Rows from block 4 of a small image classifier, named by matrix and row number. Rows with one number within an expert belong to one neuron, the router's apart. Each number is 128 + 24 x the weight over its row's rms, rounded and kept within 0 to 255. All counts start at 0. After the name is the row's rms in percent of the matrix's.
Before each expert's rows are labels from the 100 images, of 14976, where the router gives the expert most weight on average: "responds to" is what is common among them. Only what is clearly more common there than usual is listed. The data: retinal OCT scans (Kermany 2017).
# router: router (model.blocks.4.mlp.router.weight, 8x320), inputs 108-161
# up: expert up (model.blocks.4.mlp.up, 8x80x320), inputs 108-161
# down: expert down (model.blocks.4.mlp.down, 8x320x80, transposed), outputs 108-161

# expert 4
responds to: finding: choroidal neovascularization
router.4 084 [148  92 106 133 160 124 108 119 142 151  89 155 135 173 133 137 110 155 126 137 140 151 164 136 147 129 122 148 119 135 139 168 130 143 131  92 145 166  86 125 118 110 149 138  78 143 146 151 144 147 141 153 137 112]
up.0 039 [137 171 140 142 130 163 118 130 131 130 144 134 118 209 154 129 127 131 139  85 115 132 130 138 111 136 128 136 142 131 117 130 137 126 128 118 116 136 130 146 124 150 127 124 130 131 200 151 137 123 132 130 135 141]
down.0 142 [128 128 128 129 255 128 128 128  17 128 128 128 128 112 128 128 128 128 210 128 128  89 128 128 128 128 128 128 128 128 128 128 128 128 128 128 128 128 128 128 128 128 128 128 128 128 128 128 150 161 128 128 128 128]
up.1 249 [125 120  81 120 120 126 116 129 129 128 129 211 134 134 127  98 132 128 121 167 118 128 128 118 128 140 130 135 132 132 214 128 130 129 125 128 169 131 106 128 127 128 136 116 136 128 127 129 114 127 192 132 131 122]
down.1 214 [127 130 113 127  10 127 129 131 121 134  90 139 128 130 128 128 127 127  69 120 128 127 128 128 128 129 125 125 164 128 150 127 128 133 128 128 127 127 140 127 126 129 180 143 139 128 128 123  80 128 198 129 128  79]
up.2 085 [125 118 129  85 113 174  80 126 130 135 239 128 129 130 127 128 130 130 124 127 130 128 132 112 128 130 131 129 152 128 130 129 128 127 128 128 129 141 129 130 126 127 134 119 128 131 128 133 117 128 140 129 127 122]
down.2 100 [129 128 128 128 107 128 128 129 128 128  95 128 128 128 128 128 157 127  63 128  95 127 127 128 128 128 128 127 128 128 145 127 128 128 128 128 128 127 128 127 127 129 128 127 128 127 128 128 128 128 136 128 128 105]
up.4 181 [128 126 104 131 208 127  69 127 102 130 124 146 128 126 165 127  94 113 125 128 109 126 128 143 128 131 128 122 127 128 138 127 119 130 128 129 167 123  84 130 128 128 127 128 124 127 102 108 126 128 213 129 118 122]
down.4 243 [ 92 132 131 130 117 125 129 125  70 128 123 108 119 127 127 128 129 128 129 107 125 128 128 134 125 127 127 135 127 127 125 128 114 129 128 128 255 128 131 130 130 127 127 128 165 217  86 128 129 128 128 122 128 114]
up.9 236 [145 173 145 183 141 102 217 141 111 127  82  91 124 122 138 132 101 115 152 123 124  99 122 188 140 113 115  62 100 119 128 126  70 134 132 116 109 112 129 106  96 143 106 179 117 117  95 123 139 132 140 120 126 124]
down.9 162 [162 128 149 149 120 119 121 112 149 121 128  93 110 105 126 131 129 130 157  61 106 129 122 175 111 107 128 130 121 125  78 120 114 126 128 128 133 135 129 137 134 122 120 129 104 133 128 157 188 134  84 100 129 110]
up.15 071 [124  90 112 119 129 123 130 128 126 127 119 126 135 128 126 126 129 121 118 195 125 126 127 113 134 130 129 124 125 127 136 127 125 129 129 133 162 128 106 123 130 102 137 132 123 128  77 122 108 130 128 131 126 113]
down.15 196 [128 128 129 127  32 128 128 128 127 135 127 127 128 128 128 128 128 128  55 123 128 128 128 128 128 128 128 128 148 128 130 128 122 128 128 128 156 128 138 128 128 128 131 166 128 137 128 128  81 128 128 128 128   0]
up.19 067 [136 191 119 151 129 131 180 129 119 127 123 127 119 115 129 134 116 125 142 125 125 126 120 171 129 108 121 120 178 114 134 128 118 143 143 126  90  98 125 127 129 132 114 143 121 116 131 125 149 136 131 126 128 140]
down.19 071 [165 129 140 133  73 128 128 127 129 126 141 124 127 128 128 128 137 128 137  99 127 129 123 145 126 128 128 129 128 127  95 129 126 127 128 128 135 130 127 129  43 127 127 129 108 129 129 129 129 128  83 128 129 120]
up.21 279 [122 129 132 110 119 127 131 134 181 126 132 138 133 179 128  72 170 128 125 136 128 129 158 104 126 144 129 137 130 131 133 128 147 126  60 128 130 138 134 125 128 130 146 127 131 129 127 135 108  82 248 140 130 122]
down.21 187 [124 127 117  65 129 129 136 160 116 135 122 151 197 149 129 126 124 127 104 161 146 129 130 112 164 136 127 122 220 128 144 129 131 128 124 128 116 126 125 125 126 151 159 127 151 128 127 115   5 125 145 136 132 133]
up.27 139 [128 124 115 129 175 126  57 127 119 131 124 121 129 126 134 128 125 125 124 128 105 127 129 135 128 135 129 129 128 128 164 127 118 127 127 128 161 132  84 130 127 128 127 132 128 129 107 128 118 129 140 129 128 116]
down.27 137 [129 134 129 132  18 127 129 126 128 127 122 124 124 155 128 128 129 128 129 118 122 127 128 133 128 125 127 131 127 127 135 165 122 133 131 128 168 128 134 128 128 128 141 128 147 255  91 127 128 129 131 128 128 111]
up.29 133 [122  97  99 109 222 125 130 124 128 129 128 131 138 132 121 116 130 123 115 176 128 128 126 111 128 138 130 126 129 130 134 128 128 130 127 135 168 130  98 125 129 112 139 132 204 129  83 126 112 129 137 130 127 119]
down.29 192 [128 128 128 127  16 128 128 130 127 142 120 128 128 128 128 128 128 127   0 128 129 127 128 128 128 128 128 128 128 128 134 128 128 128 128 128 166 127 167 128 128 128 128 134 129 149 128 127 109 128 128 128 128 107]
up.35 213 [128 122  92  89 117 140 100 128 114 137 125 135 130 126 144 129 111 128 113 130 124 126 118 128 128 135 129 132 190 127 162 126 126 128 129 128 203 136  55 129 128 128 128 121 125 123 129 129 120 131 137 130 129 118]
down.35 188 [129 131 127 129  79 126 129 128 122 157  99 127 128 128 128 128 170 142   0 127 125 128 131 131 126 127 124 137 234 126 161 128 127 135 128 128 149 132 163 128 128 128 128 158  96 133 149 126 124 128 142 127 128  96]
up.36 067 [132  92 127 127 214 128 104 107 128 131 128 136 128 125 127 128 130  87 112 128 129 128 125 116 128 129 131 111 128 128 128 122 155 128 128 128 231  80 129 128 125 119 130 129 130 128  99 128 123 144  78 128 106 130]
down.36 050 [132 128 112 123 129 128  99 130 128 128  61 163 127 126 128 131 151 146 120 128 110 128 140 131 111 106 128 165 167  75 255 128 147 139 138 128  79 128 133 128 128 131 157 101 129 128 206 144 128 129 128  82 122 145]
up.38 021 [128 128 128 128 128 128 128 128 129 128 128 128 127 127 128 129 128 128 128 127 128 128 128 128 128 128 128 128 128 128 128 128 127 128 129 128 127 128 128 128 128 128 128 128 128 128 129 128 130 128 128 128 128 128]
down.38 019 [128 128 128 128 128 128 128 128 128 128 128 128 128 128 128 128 128 128 128 128 128 128 128 128 128 128 128 128 128 128 127 128 128 128 128 128 128 128 128 128 128 128 127 128 128 128 128 128 129 128 128 128 128 255]
up.40 224 [164 169 125 165 141  95 195 140 123 124 109 114 123 102 134 165 125 118 145 126 131  96 120 163 129 112 125  82  91 116 108 117  88 138 152 118 115 107 146  98  84 142 104 131 127 110 104 122 141 153 128 127 124 135]
down.40 200 [185 128 148 133 123 128 116 120 156 123 128 114 116 109 128 135 128 129 163  80  99 129 126 158 112 114 129 151 128 127  87 120 122 128 130 127 129 132 127 135 130 126 111 114  64 132 143 140 186 135  81 102 132 146]

# expert 7
responds to: finding: choroidal neovascularization
router.7 106 [141  96 157  94 107 145 137 105 107 122 114 122 184 162 163 166 169  76 140 119 199 129 107 177 146 133 134 108 111 172 114 116 122 162 145 189 117 113 114  83 110 116 125 130 152 158 118 139 142 117 102 107 153 124]
up.1 012 [113 119 129 110 101 133  97 140 127 135 113 125 136 137 132 122 128 115 118 103 126 100 128 121 138 140 130 146 142 126 160 140  57 120 126 128 116 132 120 128 141 159 145 131 112 132 135 135 121 115 132 127 130 117]
down.1 074 [128 128 129 128 128 128 128 128 128 128 129 128   0 128 166 128 128 128 255 127 128 128 128 128 128 128 128 128 128  66 128 128 128 128 128 129 128 128 128 128 128 128 129 128 127 128 128 128 128 128 128 128 128 128]
up.6 089 [ 97 128 134 110  93 169 186 143 125 122 131 174 127 146 149 128 128 137 159 120 187 160 157 123 116 180 143 111 121 134 163 139 106 129 140  82 109 128 138 128 125  83 138 138 207 143 127 167 103 126  94 127 146 143]
down.6 106 [147 128 126  94 173 132 123 151 114 120 107 134 166 129 135 142 129 124 132 132 138 128 119 128 141 130 101 127  96 150 121 120 139 131 128 126 112  99 170 126 126 143 133  80 131 124 114  70  92 129 146 137 121 139]
up.10 005 [127 128 127 128 130 127 128 128 128 128 128 122 129 128 125 129 128 128 128 129  18 128 127 166 129 127 128 127 127 128 127 129 127 128 127 144 129 128 128 127 242 106 124 128 128 128 127 128 137 128 128 128 128 128]
down.10 028 [128 128 128 128 128 128 128 128 128 128 128 128 128 128 128 128 127 128 117 128 128 128 128 128 128 128 128 128 128 128 158 128 128 128 128 128 128 128 128 128 135 128 137 128 128 128 127 128 128 128 128 128 128 128]
up.15 025 [124 138 127 125 124 129 117 134 130 134 130 107 142 130  81 128 128 123 127 110 115 116 127 126 132 130 128 139 131 115 131 127 119 127 128 177 119 126 136 127 126 146 132 133 108 127 131 127 125 127 144 130 132 124]
down.15 076 [127 128 128 128 128 128 128 128 128 128 128 128 128 128 128 128 128 128 169 128 128 128 128 128 128 128 128 128 128 128 143 128 128 128 128 128 128 128 121 128 128 128 128 128 128 128 128 128 144 128 128 128 128 128]
up.18 059 [129 153 127 136 132 121 124 134 128 128 127 107 134 126  18 130 127 127 133 115  98 119 128 140 129 122 120 128 128 116  77 125 122 132 128 197 120 121 136 123  80 141 123 129 106 121 123 112 133 128 138 145 127 132]
down.18 129 [114 127 128 132 119 126 128 123 128 136 128 128 118 128 128 126 127 134 122 129 120 130 133 128 125 128 128 129 143 127 187 132 127 124 126 128 130 138  64 136 139  49 128 135 128 132 133 132 129 128 127 121 128 128]
up.20 024 [121 129 128 118 131 146 163  76 129 127 210 132 128 128 129 128 128 129 132 213 188 128  99  94 127 128 142 136 128 128 125 127 191 129 130 127 128 128 130 128 126 129 128 128 226 127 128 127 126 128 129 137 137 133]
down.20 033 [134 129 125 129 129 127 130 128 126 128 128 136 129 128 128 128 131 128 114 132 128 128 128 126 127 128 128 134 128 127 125 126 141 127 127 128 127 128 140 128 128 128 118 123 117 128 125 127 125 128 130 133 126 152]
up.25 010 [116 129 127 113 116 127  97 139 133 139 127  97 140 133 133 128 129 113 120 110  97 109 126 119 137 137 125 147 136 126 139 127 120 123 127 144 127 126 130 126 125 155 144 130  77 129 137 128 120 123 154 130 133 111]
down.25 051 [128 128 128 128 128 128 128 128 128 128 128 128 128 128 128 128 128 128 128 128 128 128 128 128 128 128 128 128 128 128 129 128 128 128 128 128 128 128 126 128 129 128 128 128 128 128 128 128 128 128 128 128 128 128]
up.36 076 [100 128 156 100  97 204 179 133 127 125 149 163 128 148 145 126 129 137 137 156 209 137 128 112 128 142 173 152 138 130 132 151 127 177 153  96 109 127 143 128 126 126 128 130 177 127 146 157  89 122 102 129 140 159]
down.36 063 [157 144 128 114 147 136 138 128  87 115 122 128 168 132 156 129 130 115 154 126 130 125 118 131 145 129 119 113  95 125 116 110 132 133 128 124 126 104 148 117 109 141 126 118 151 113  75  84 109 130 127 164 130 126]
up.38 043 [128 126 128 122 126 129 123 135 128 128 128 134 138 132 128 127 128 124 118 127 127 127 128 111 130 131 128 134 132 130 134 125 128 125 123 128 129 128 131 128 129 129 139 128 125 129 135 129 118 127 132 131 131 127]
down.38 132 [128 128 128 128 128 128 128 128 128 128 128 128 128 128 128 128 128 128 128 128 128 128 128 128 128 128 128 128 128 128 128 128 128 128 128 135 128 128   8 128 128 128 128 128 128 128 128 128 128 128 128 128 128 128]
up.39 073 [128 136 127 130 131 125 122 128 127 130 123 104 130 122  26 131 120 124 128 120 112 114 125 135 131 124 120 129 128 116 121 125 120 128 128 205 125 119 128 123 122 147 128 129 115 119 123 117 133 128 134 130 127 128]
down.39 147 [120 128 128 129 105 126 127 123 129 131 128 128   0 128 128 128 127 130 125 128 123 128 129 129 124 128 128 129 140 127 175 130 128 126 128 128 128 135 103 135 132 125 128 131 128 130 134 133 234 128 125 122 128 128]
up.46 038 [160 128 124 133 128  77  78 112 125 129 102 121 128 111 104 129 124 127 130 128  54 127 128 183 129 113 109 125 124 127 119 124 128 130 127 150 139 128  92 128 184 112 102 125  64 128 107 121 142 133 125 125 106 129]
down.46 040 [112 119 131  92 127 126 122 128 140 132 115 134 115 121 124 132 118 133  87 128 128 128 130 131 131 123 128 138 148 132 191 130 123 128 134 129 132 131 119 131 159 127 154 128 127 144 149 126 153 128 128 114 129 138]
up.47 712 [127 121 128 143 129 129 128 127 127 113 130 128 100 110 132 181 121 115 155 130 130 122 118 132 128 128 136 129 110 134 128  92 115 129 219 103 135 118 126 128 128 136 120 123 128 119 118 124 128 183 127 134 128 126]
down.47 493 [128 130 112 127 128 128 127 129 128 128 129 136 128 123 224 128 128 128 128 128 128 128 128 128  92 128 129 130 132 128 128 123 130 128 162  60 126 128 134 128  69 131 129 128 125 128 128 137 128 148 128 128 129 129]
up.51 182 [116 122 131 127 120 141 121 130 131 130 147 107  98 130 131 173 118 116 127 128 136 128 128 125 140 130 142 130 140 129 160 135 113 127 127 128 127 128 124 128 128 142 131 134 134 128 140 130 127 253 127 128 129 127]
down.51 225 [128 128 128 126 128 128 126 129 128 127 128 129  84 128 179 128 128 128 128 128 124 128 128 128 128 128 128 130 128 128 128 128 128 128 217  53 125 128 128 128  74 128 131 127 125 128 129 129 128 128 127 128 128 130]
up.52 019 [159 126 127 127 139 111 108 130 129 135 110 129 126 128 127 128 125 122 104 125  95 125 133 127 130 129 127 141 141 130 142 109 128 122 127 129 128 133 126 130 132 125 140 127  62 131 137 128 126 127 143 121 117 128]
down.52 129 [128 128 128 128 128 128 128 128 128 224 128 128 128 128 128 128 128 128 128 128 128 128 128 128 128 128 128 128 128 128 130 128 128 128 129 128 128 128  10 128 128 128 128 128 128 128 128 128 128 128 128 128 128 128]

# expert 2
responds to: finding: choroidal neovascularization
router.2 110 [115 138 142 142 145 164 136 112 123 136 114  72 133 129 110 157 155 146 128 122 126 138 112 127 146 163  91 150 188 122 144 147 127 128 117 104 148 122  84 163  95 104 123 105 119 125 192 162 122 107 147 116  84 133]
up.0 261 [129 133 125 140 128 131 142 125 127 130 133 128 123 127 160 128 191 148 134 127 104 128 163 135 106 127 128 129 128 121  95 140 128 135 127 128 126 139 126 151  66 129 117 126 129 134 128 125 133 128 137 110 121 128]
down.0 273 [128 125 128 127 112 132 128  95 128 201  90 188 128 128 128 128 140 141  55 128 127 131 138 128 128 128 156 189 147 128 169 128 128 127 128 128 184 189 128 128 128 104 126 153  89 178 172 110 128 128 141 125 152 109]
up.3 210 [124 125 133  61 122 133 115 135 130 128 113 130 140 127 117 103 115 127 118 128 118 127 131 117 128 128 124 130 130 136 156 130 128 106 127 139 131 127 120 126 176 126 172 128 115 132 131 129 114 106 121 133 125 127]
down.3 282 [128 128 126 127 128 129 128 128 127 129 128 130 128 128 128 128 127 128 124 128 129  90 127 129 129 126 129 128  73 129 129 128 128 128 128 128  17 128 128 128 129 129 128 128 190 127 128 128 128 128 127 127 125 186]
up.11 056 [132 118 137 125 110 147 129 135 120 124 131 128 141 125 121 119 158 127 128 137 129 124 127 124 130 129 123 128 128 133 123 131 133 105 125 134 136 126 120 130 209 127 127 129 121 137 131 129 127 125  49 118 131 127]
down.11 085 [129 128 122 121 131 134 127 132 127 130 128 137 129 128 128 129 124 127 123 119 134 126 128 130 130 122 128 129 131 131 132 127 131  17 129 128  29 126 128 125 128 134 132 126 192 122 128 126 128 128 128 126 128 207]
up.12 116 [134 128 130 131 125 129 118 128 116 128 118 128 135 127 122 129 128 128 127 127 121 128 134 129 129 122  86 131 130 129 127 127 130 114 129 134 132 127 126 130 171 126 127 128 106 132 145 127 129 123  90 126 125 128]
down.12 149 [129 128 120 127 129 129 127 128 127 128 132 130 128 128 128 128 126 128 127  88 130 116 128 130 128 126 128 113 129 130 129 128 128 129 128 128   0 128 128 128 128 129 128 128 241 127 119 126 128 128 129 127 128 201]
up.14 054 [128 129 128 128 128  58 133 119 128 129 127 129 130 150 112 128 125 128 128 133 138 167 128 128 120 127 162 115 127 128 128 121 128 129 127 130 151 152 127 111  49 129 127 129 134 127 126 127 127 149 150 138 133 130]
down.14 057 [127 128 130 134 128 124 132 125 128 128 125 125 130 129 128 127 134 128 132 139 128 128 128 127 128 129 130 122 116 127 126 128 126 128 127 128 255 126 128 128 128 128 125 128   3 128 122 128 128 127 130 135 126  65]
up.19 008 [128 128 129 128 128 130 128 128 128 128 128 126 128 127 127 129 128 128 128 128 128 127 128 128 128 128 127 128 128 128 126 128 128 128 129 128 128 128 128 128 156 128 128 128 127 128 130 128 128 128 125 128 128 128]
down.19 009 [128 128 128 128 128 128 128 128 128 128 128 128 128 128 127 128 128 128 128 128 128 128 128 128 128 128 128 128 128 128 127 128 128 128 128 129 127 128 128 128 128 128 128 128 129 128 128 128 129 128 128 128 128 255]
up.25 014 [126 128 108 121 128  48 143 129 131 144 114 141 120 130 205 137  89 106 123  73 152 128 135 127 129 129 158 128 129 129 165  26 104 126 128 117 126 132 143 131 107 142 170 131 136 127 128 116 128 148 184 125 128 118]
down.25 012 [129 133 140 176 112 141 146 117 129 127 136  75 116 135 126 118 171 151 132 119 107 140 134 127  94 137 128 125 121 103  84 129 127 108 122 127  93 155 127 139 135  97  75 133 126 149 134 176 131 124 125 121 128 136]
up.26 127 [128 129 118 140 145 118 128 123 129 131 129 128 123 128 128 126 165 130 130 117 115 131 139 137 130 127 131 128 125 124 125 129 149 137 125 128 128 145 125 134   0 128 125 128 144 128 126 106 133 127 147 129 111 129]
down.26 184 [128 128 130 128 128 130 137 108 130 215  87 169 128 128 128 128 133 131  43 134 128 128 131 128 127 128 151 188 156 128 169 128 128 128 128 128 219 158 153 128 128 128 128 133  62 172 174 118 128 128 128 133 143  87]
up.31 016 [128 128 130 115  70 106 108 145 156 130  44 133 125 102 128 129 148 154 114 158  87 126 168 126 113 130 127 147 137 128 131 129 153 125 138 137 123 135 150 150 170 105 150 105  77 157 170 131 128 128 128 112  95 127]
down.31 039 [135 128 128 128 129 129 128 126 128 129 122 127 126 124 129 134 129 130 126 126 127 127 129 136 127  88 128 137 128 128 128 124 129 128 131 127 127 130 127 129 129 131 125 127 116 126 138 128 133 129 127 121 128 139]
up.32 131 [128 129 117 139 145 118 126 122 129 132 129 128 123 128 128 127 165 129 129 118 104 130 139 137 130 127 132 129 127 126 107 129 156 136 124 128 128 148 125 140   0 128 127 127 131 128 128 111 133 127 154 128 110 128]
down.32 206 [128 128 128 128 121 130 135 114 130 217  96 181 124 128 128 128 141 135  45 137 128 128 133 128 127 128 141 189 128 128 167 125 128 128 128 128 218 155 154 128 128 128 127 136  64 173 179 120 128 128 128 130 147  92]
up.35 045 [128 127 132 125 118 131 130 129 126 128 130 128 128 128 128 118 137 126 128 128 129 128 132 126 129 128  48 128 128 128 128 128 128 109 128 129 128 131 126 137 126 120 128 129 129 142 124 128 126 128 120 124 129 128]
down.35 064 [128 128 128 125  72 128 128 128 128 128 128 128 128 128 128 129 128 128 128 128 128 128 128 128 128 128 128 129 128 128 129 128 128   0 128 128 128 128 128 127 128 131 130 128 125 125 131 128 128 128 128 128 128 128]
up.36 006 [128 128 128 128 128 128 128 128 128 128 128 128 128 128 129 128 128 128 128 128 128 128 128 128 128 128 128 128 128 128 128 128 128 128 128 128 128 128 128 128 128 128 128 127 128 128 128 128 127 128 129 128 128 128]
down.36 009 [128 128 128 128 128 128 128 128 128 128 128 128 128 128 128 128 128 128 128 128 128 128 128 128 128 128 128 128 128 128   0 128 128 128 128 128 128 128 128 128 128 128 128 128 128 128 128 128 128 128 128 128 128 128]
up.37 091 [128 131 113 144 141 125  62 125 135 130 143 128 114 128 132 135 116 125 126 104  71 128 129 142 132 121 130 134 128 121 130 128 144 141 127 129 126 130 129 144 143 128 128  95 120 124 159 120 136 133 154 127 119 127]
down.37 151 [128 128 128 131 126 126 127  63 130 208 128 165 127 128 127 128 129 129  73 120 126 128 129 129 127 128 126 170 129 127 157 128 126 128 128 128 206 175 128 128 128 126 126 128  47 163 143  62 141 128 130 127 133  79]
up.43 075 [129 119 152 112  97 146 121 139 120 123 108 128 148 127 113 113 151 130 128 141 128 127 141 107 125 137 119 129 131 134 126 139 139  91 128 135 134 133 125 128 247 109 131 129 106 150 136 135 112 119  75 120 128 121]
down.43 135 [129 128 128 119 130 133 125 134 127 130 128 133 128 127 128 129 121 127 125 116 133 126 127 131 130 123 128 120 130 132 132 128 128 129 129 128  14 127 127 127 128 132 134 126 202 124 128 127 128 128 123 100 128 196]

# expert 3
responds to: finding: normal
router.3 096 [142 132 130 105 179 109 137 122 163 152 119 123 121 136 123  88 100 128 108 170 128 135 152 136 130 124  92 124 121 110 131 108 114 170 138 127 129 139 119  94 130 153 112 153 123 111 128 139 102 165 143 173 146  99]
up.3 005 [131 128 130 131 127 129 139 129 128 127 127 130 128 127 134 127 130 136 129 132 128 130 128 129 125 134 127 124 126 128 105 129 129 128 129 125 130 128 128 131   0 124 122 129 128 130 122 128 128 128 128 134 128 128]
down.3 046 [128 128 128 128 128 128 128 128 128 128 128 128 128 128 128 128 128 128 128 128 128 128 128 128 128 128 128 128 128 128 128 128 128 128 128 128 128 128 128 128 128 128 128 128 128 128 128 128 128 128 128 128 128 128]
up.5 006 [128 128 127 128 127 127 130 128 128 128 127 128 128 128 128 128 128 128 128 128 129 128 128 129 128 128 129 128 127 128 128 128 126 128 128 128 128 129 128 128 128 128 128 128 128 128 128 128 128 128 128 128 128 128]
down.5 027 [128 128 128 128 128 128 128 128 128 128 128 128 128 128 128 128 128 128  84 128 128 128 128 128 128 128 128 128 128 128 128 128 128 128 128 128 128 128 128 128 128 128 128 128 128 128 128 128 128 128 128 128 128 128]
up.8 095 [127 129 116 130 128 128 128 127 128 128 128 126 123 128 127 133 121 127 127 117 125 128 127 128 129 202 147 126 121 127 128 128 128 129 135 128 128 126 181 126 128 128 128 129 121 124 130 125 133 133 139 125 129 128]
down.8 089 [128 128 128 128 101 128 128 128 128 128 128 129 128 128 128 128 128 128 106 128 128 128 128 127 128 128 128 127 128 128 128 128 128 128 128 128 128 128 126 128 128 128 128 127 128 223 128 127 128 128   0 128 128 128]
up.10 023 [122 132 129 116 128 233  75 130 117 135 132 136 140 135 126 120 126 122 129 135  95 131 128 127 138 136 122 153 177 132 140 132 164 129 118 131 110 127  93 128 135 129 133 123  57 127 139 129 107 122 130  54 118 154]
down.10 120 [128 128 128 128 128 128 128 128 128 128 128 128 128 128 128 128 128 128 128 128 128 128 128 128 128 128 128 128 128 128 128 128 106 128 128 128 128 128 128 128 128 128 128 128 128 128 128 128 255 128 128 128 128 128]
up.14 067 [126 130 138 118 129 255  83 132 123 131 131 156 136 187 127 121 127 126 129 135 127 131 128 128 142 139 128 151 181 129 142 130 138 129 120 130 109 127 116 126 130 222 139 130 132 126 128 126  30 118 132 123 128 142]
down.14 168 [128 128 129 126 128 128 128 128 128 128 128 128 129 128 128 128 128 128 128 128 128 128 128 128 129 128 128 128 128 128 128 128 128 128 128 128 128 128  70 127 129 129 129 128 128 128 128 128 234 128 127 124 128 128]
up.15 062 [127 125 106 127 120 177 127 127 128 130 157 126 111 127 127 129 169 128 126  97 129 142 133 126 129 130 130 134 128 128 106 143 126 125 128 129 127 149 128 149 175 127 114 129 123 131 119 128 154 131 121  73 129 127]
down.15 050 [123 129 150 149 126 127 107 127 129 128 131 101  98 104 127 146 128 129 119  89 123 128 128 131 127 127 103 159 129 126 115 135 122 128 128 128 130 132 139 135 138 123 127 130 105 131  95 128 130 129 105 123 127  67]
up.23 063 [126 130 145 116 135 194 110 134 125 130 138 143 143 191 128 115 128 123 130 138 129 129 127 127 159 135 118 155 181 130 127 130 151 129 119 128 112 113 120 124 129 187 138 129 132 122 124 128  25 120 140 128 127 136]
down.23 114 [128 128 128 127 128 128 128 128 128 128 128 128 129 128 128 128 128 128 255 128 128 128 128 128 129 128 128 128 128 128 127   0 128 104 128 128 128 128 128 127 128 128 129 128 128 128 128 128 153 137 128 128 128 128]
up.29 054 [127 127 109 127 125 172 128 106 128 129 196 126 106 121 127 129 144 128 127  89 129 129 130 127 129 128 129 134 128 128 112 129 126 126 128 129 128 142 128 149 188 127 113 129 116 129 128 128 156 129 122 113 129 127]
down.29 036 [124 130 158 130 122 127 109 127 129 128 128 100  91 125 127 144 128 129 108 102 114 128 129 131 127 127 113 156 129 126 115 139 121 128 129 128 129 132 154 137 143 123 127 131 106 129  87 128 131 129  97 122 127  70]
up.30 006 [128 128 128 128 128 128 127 128 128 128 127 128 128 128 131 134 128 128 128 128 127 127 128 128 128 128 128 128 128 128 129 126 128 128 130 125 128 128 128 128 128 130 128 127 126 128 128 128 128 128 128 128 127 128]
down.30 014 [128 128 128 128 128 128 128 128 128 128 128 128 128 128 128 128 128 128 128 128 128 128 128 128 128 128 128 128 128 128 128 128 128 128 128 128 128 128 128 128 128 128 128 128 128 128 128 128 128 128 128 128 128 128]
up.32 487 [171 156 128 137 128 166 170 123 126 129 130  49 129 129 128 138 128 128 129 129 125 129 128 181 134  63 120  89 120 130  87 107 132 128 127 128 122 128 123 128 128 142  68 128 107  99 128 128 176 127 133 127 127 129]
down.32 445 [148 128 128 133 173 128 130 128 126 127 127 134  65  90 129 131 128 128 255 128 124 128 128 128 125 128 128 129 128 126 128  85 128 128 130 126 128 128 127 128 110 128 126 116 130  92 134 129 242 131 129 128 128 134]
up.36 056 [128 128 128 131 131 208 128 127 128 127 128 152 126 127 128 129 125 128 144 106 128 127 127 129 128 123 128 127 124 128 128 128 128 129 131 128 129 126 128 127  29 128 128 128 129 125 127 127  73 129 128 128 128 111]
down.36 046 [128 128 128 127   0 129 128 129 128 128 128 131 130 128 128 128 127 129  40 129 128 127 127 126 128 128 128 128 128 129 128 127 130 128 128 128 127 151 156 127 127 129 129 127 126 127 128 128 127 128 135 130 128 129]
up.40 564 [176 151 128 146 130 142 149 116 127 127 128  96 107 123 128 203 128 128 129 130 112 128 128 172 128  79 119 107 120 128  88  79 129 128 129 128 124 126 126 128 127 133  70 127 103  47 121 127 152 128 134 128 125 128]
down.40 424 [150 122 127 135 187 128 134 128 128 127 127 142 126 128 130 130 130 128 223 128 123 128 107 128 124 128 128 130 128 124 129 124 128 127 131 125 128 128  26 128 103 128 124 123 125  89 141 130 217 135 129 128 128 132]
up.42 011 [127 128 128 127 126 127 129 128 129 128 128 128 129 130 128 125 128 129 127 130 130 130 129 128 128 129 128 128 128 128 129 130 128 128 127 128 128 129 128 128 128 126 128 128 128 129 128 128 128 128 128 128 128 128]
down.42 044 [128 128 128 128 128 128 128 128 128 128 128 128 128 128 128 128 128 128 110 128 128 128 128 128 128 128 128 128 128 128 128 128 128 128 128 128 128 128 149 128 128 128 128 128 129 128 128 128 108 128 128 128 128 128]
up.46 074 [131 132 146 119 162 127 128 137 125 127  82 143 156 145 130 121 133 128 133 193 140 127 124 128 127 126 118 131 130 128 154 118 170 129 123 127 127 114 128 111  91 158 136 128 136 112 142 129  79 118 142 135 127 145]
down.46 037 [133 134 130  65 132 131 129 148 120 117 128 139 193 143 128 116 123 107 131 201 143 119 116 124 139 129 129 135 127 137 132 111 152 147 125 130  98 105 146  95 124 155 156 118 144  99 127 112 121 124 134 136 128 163]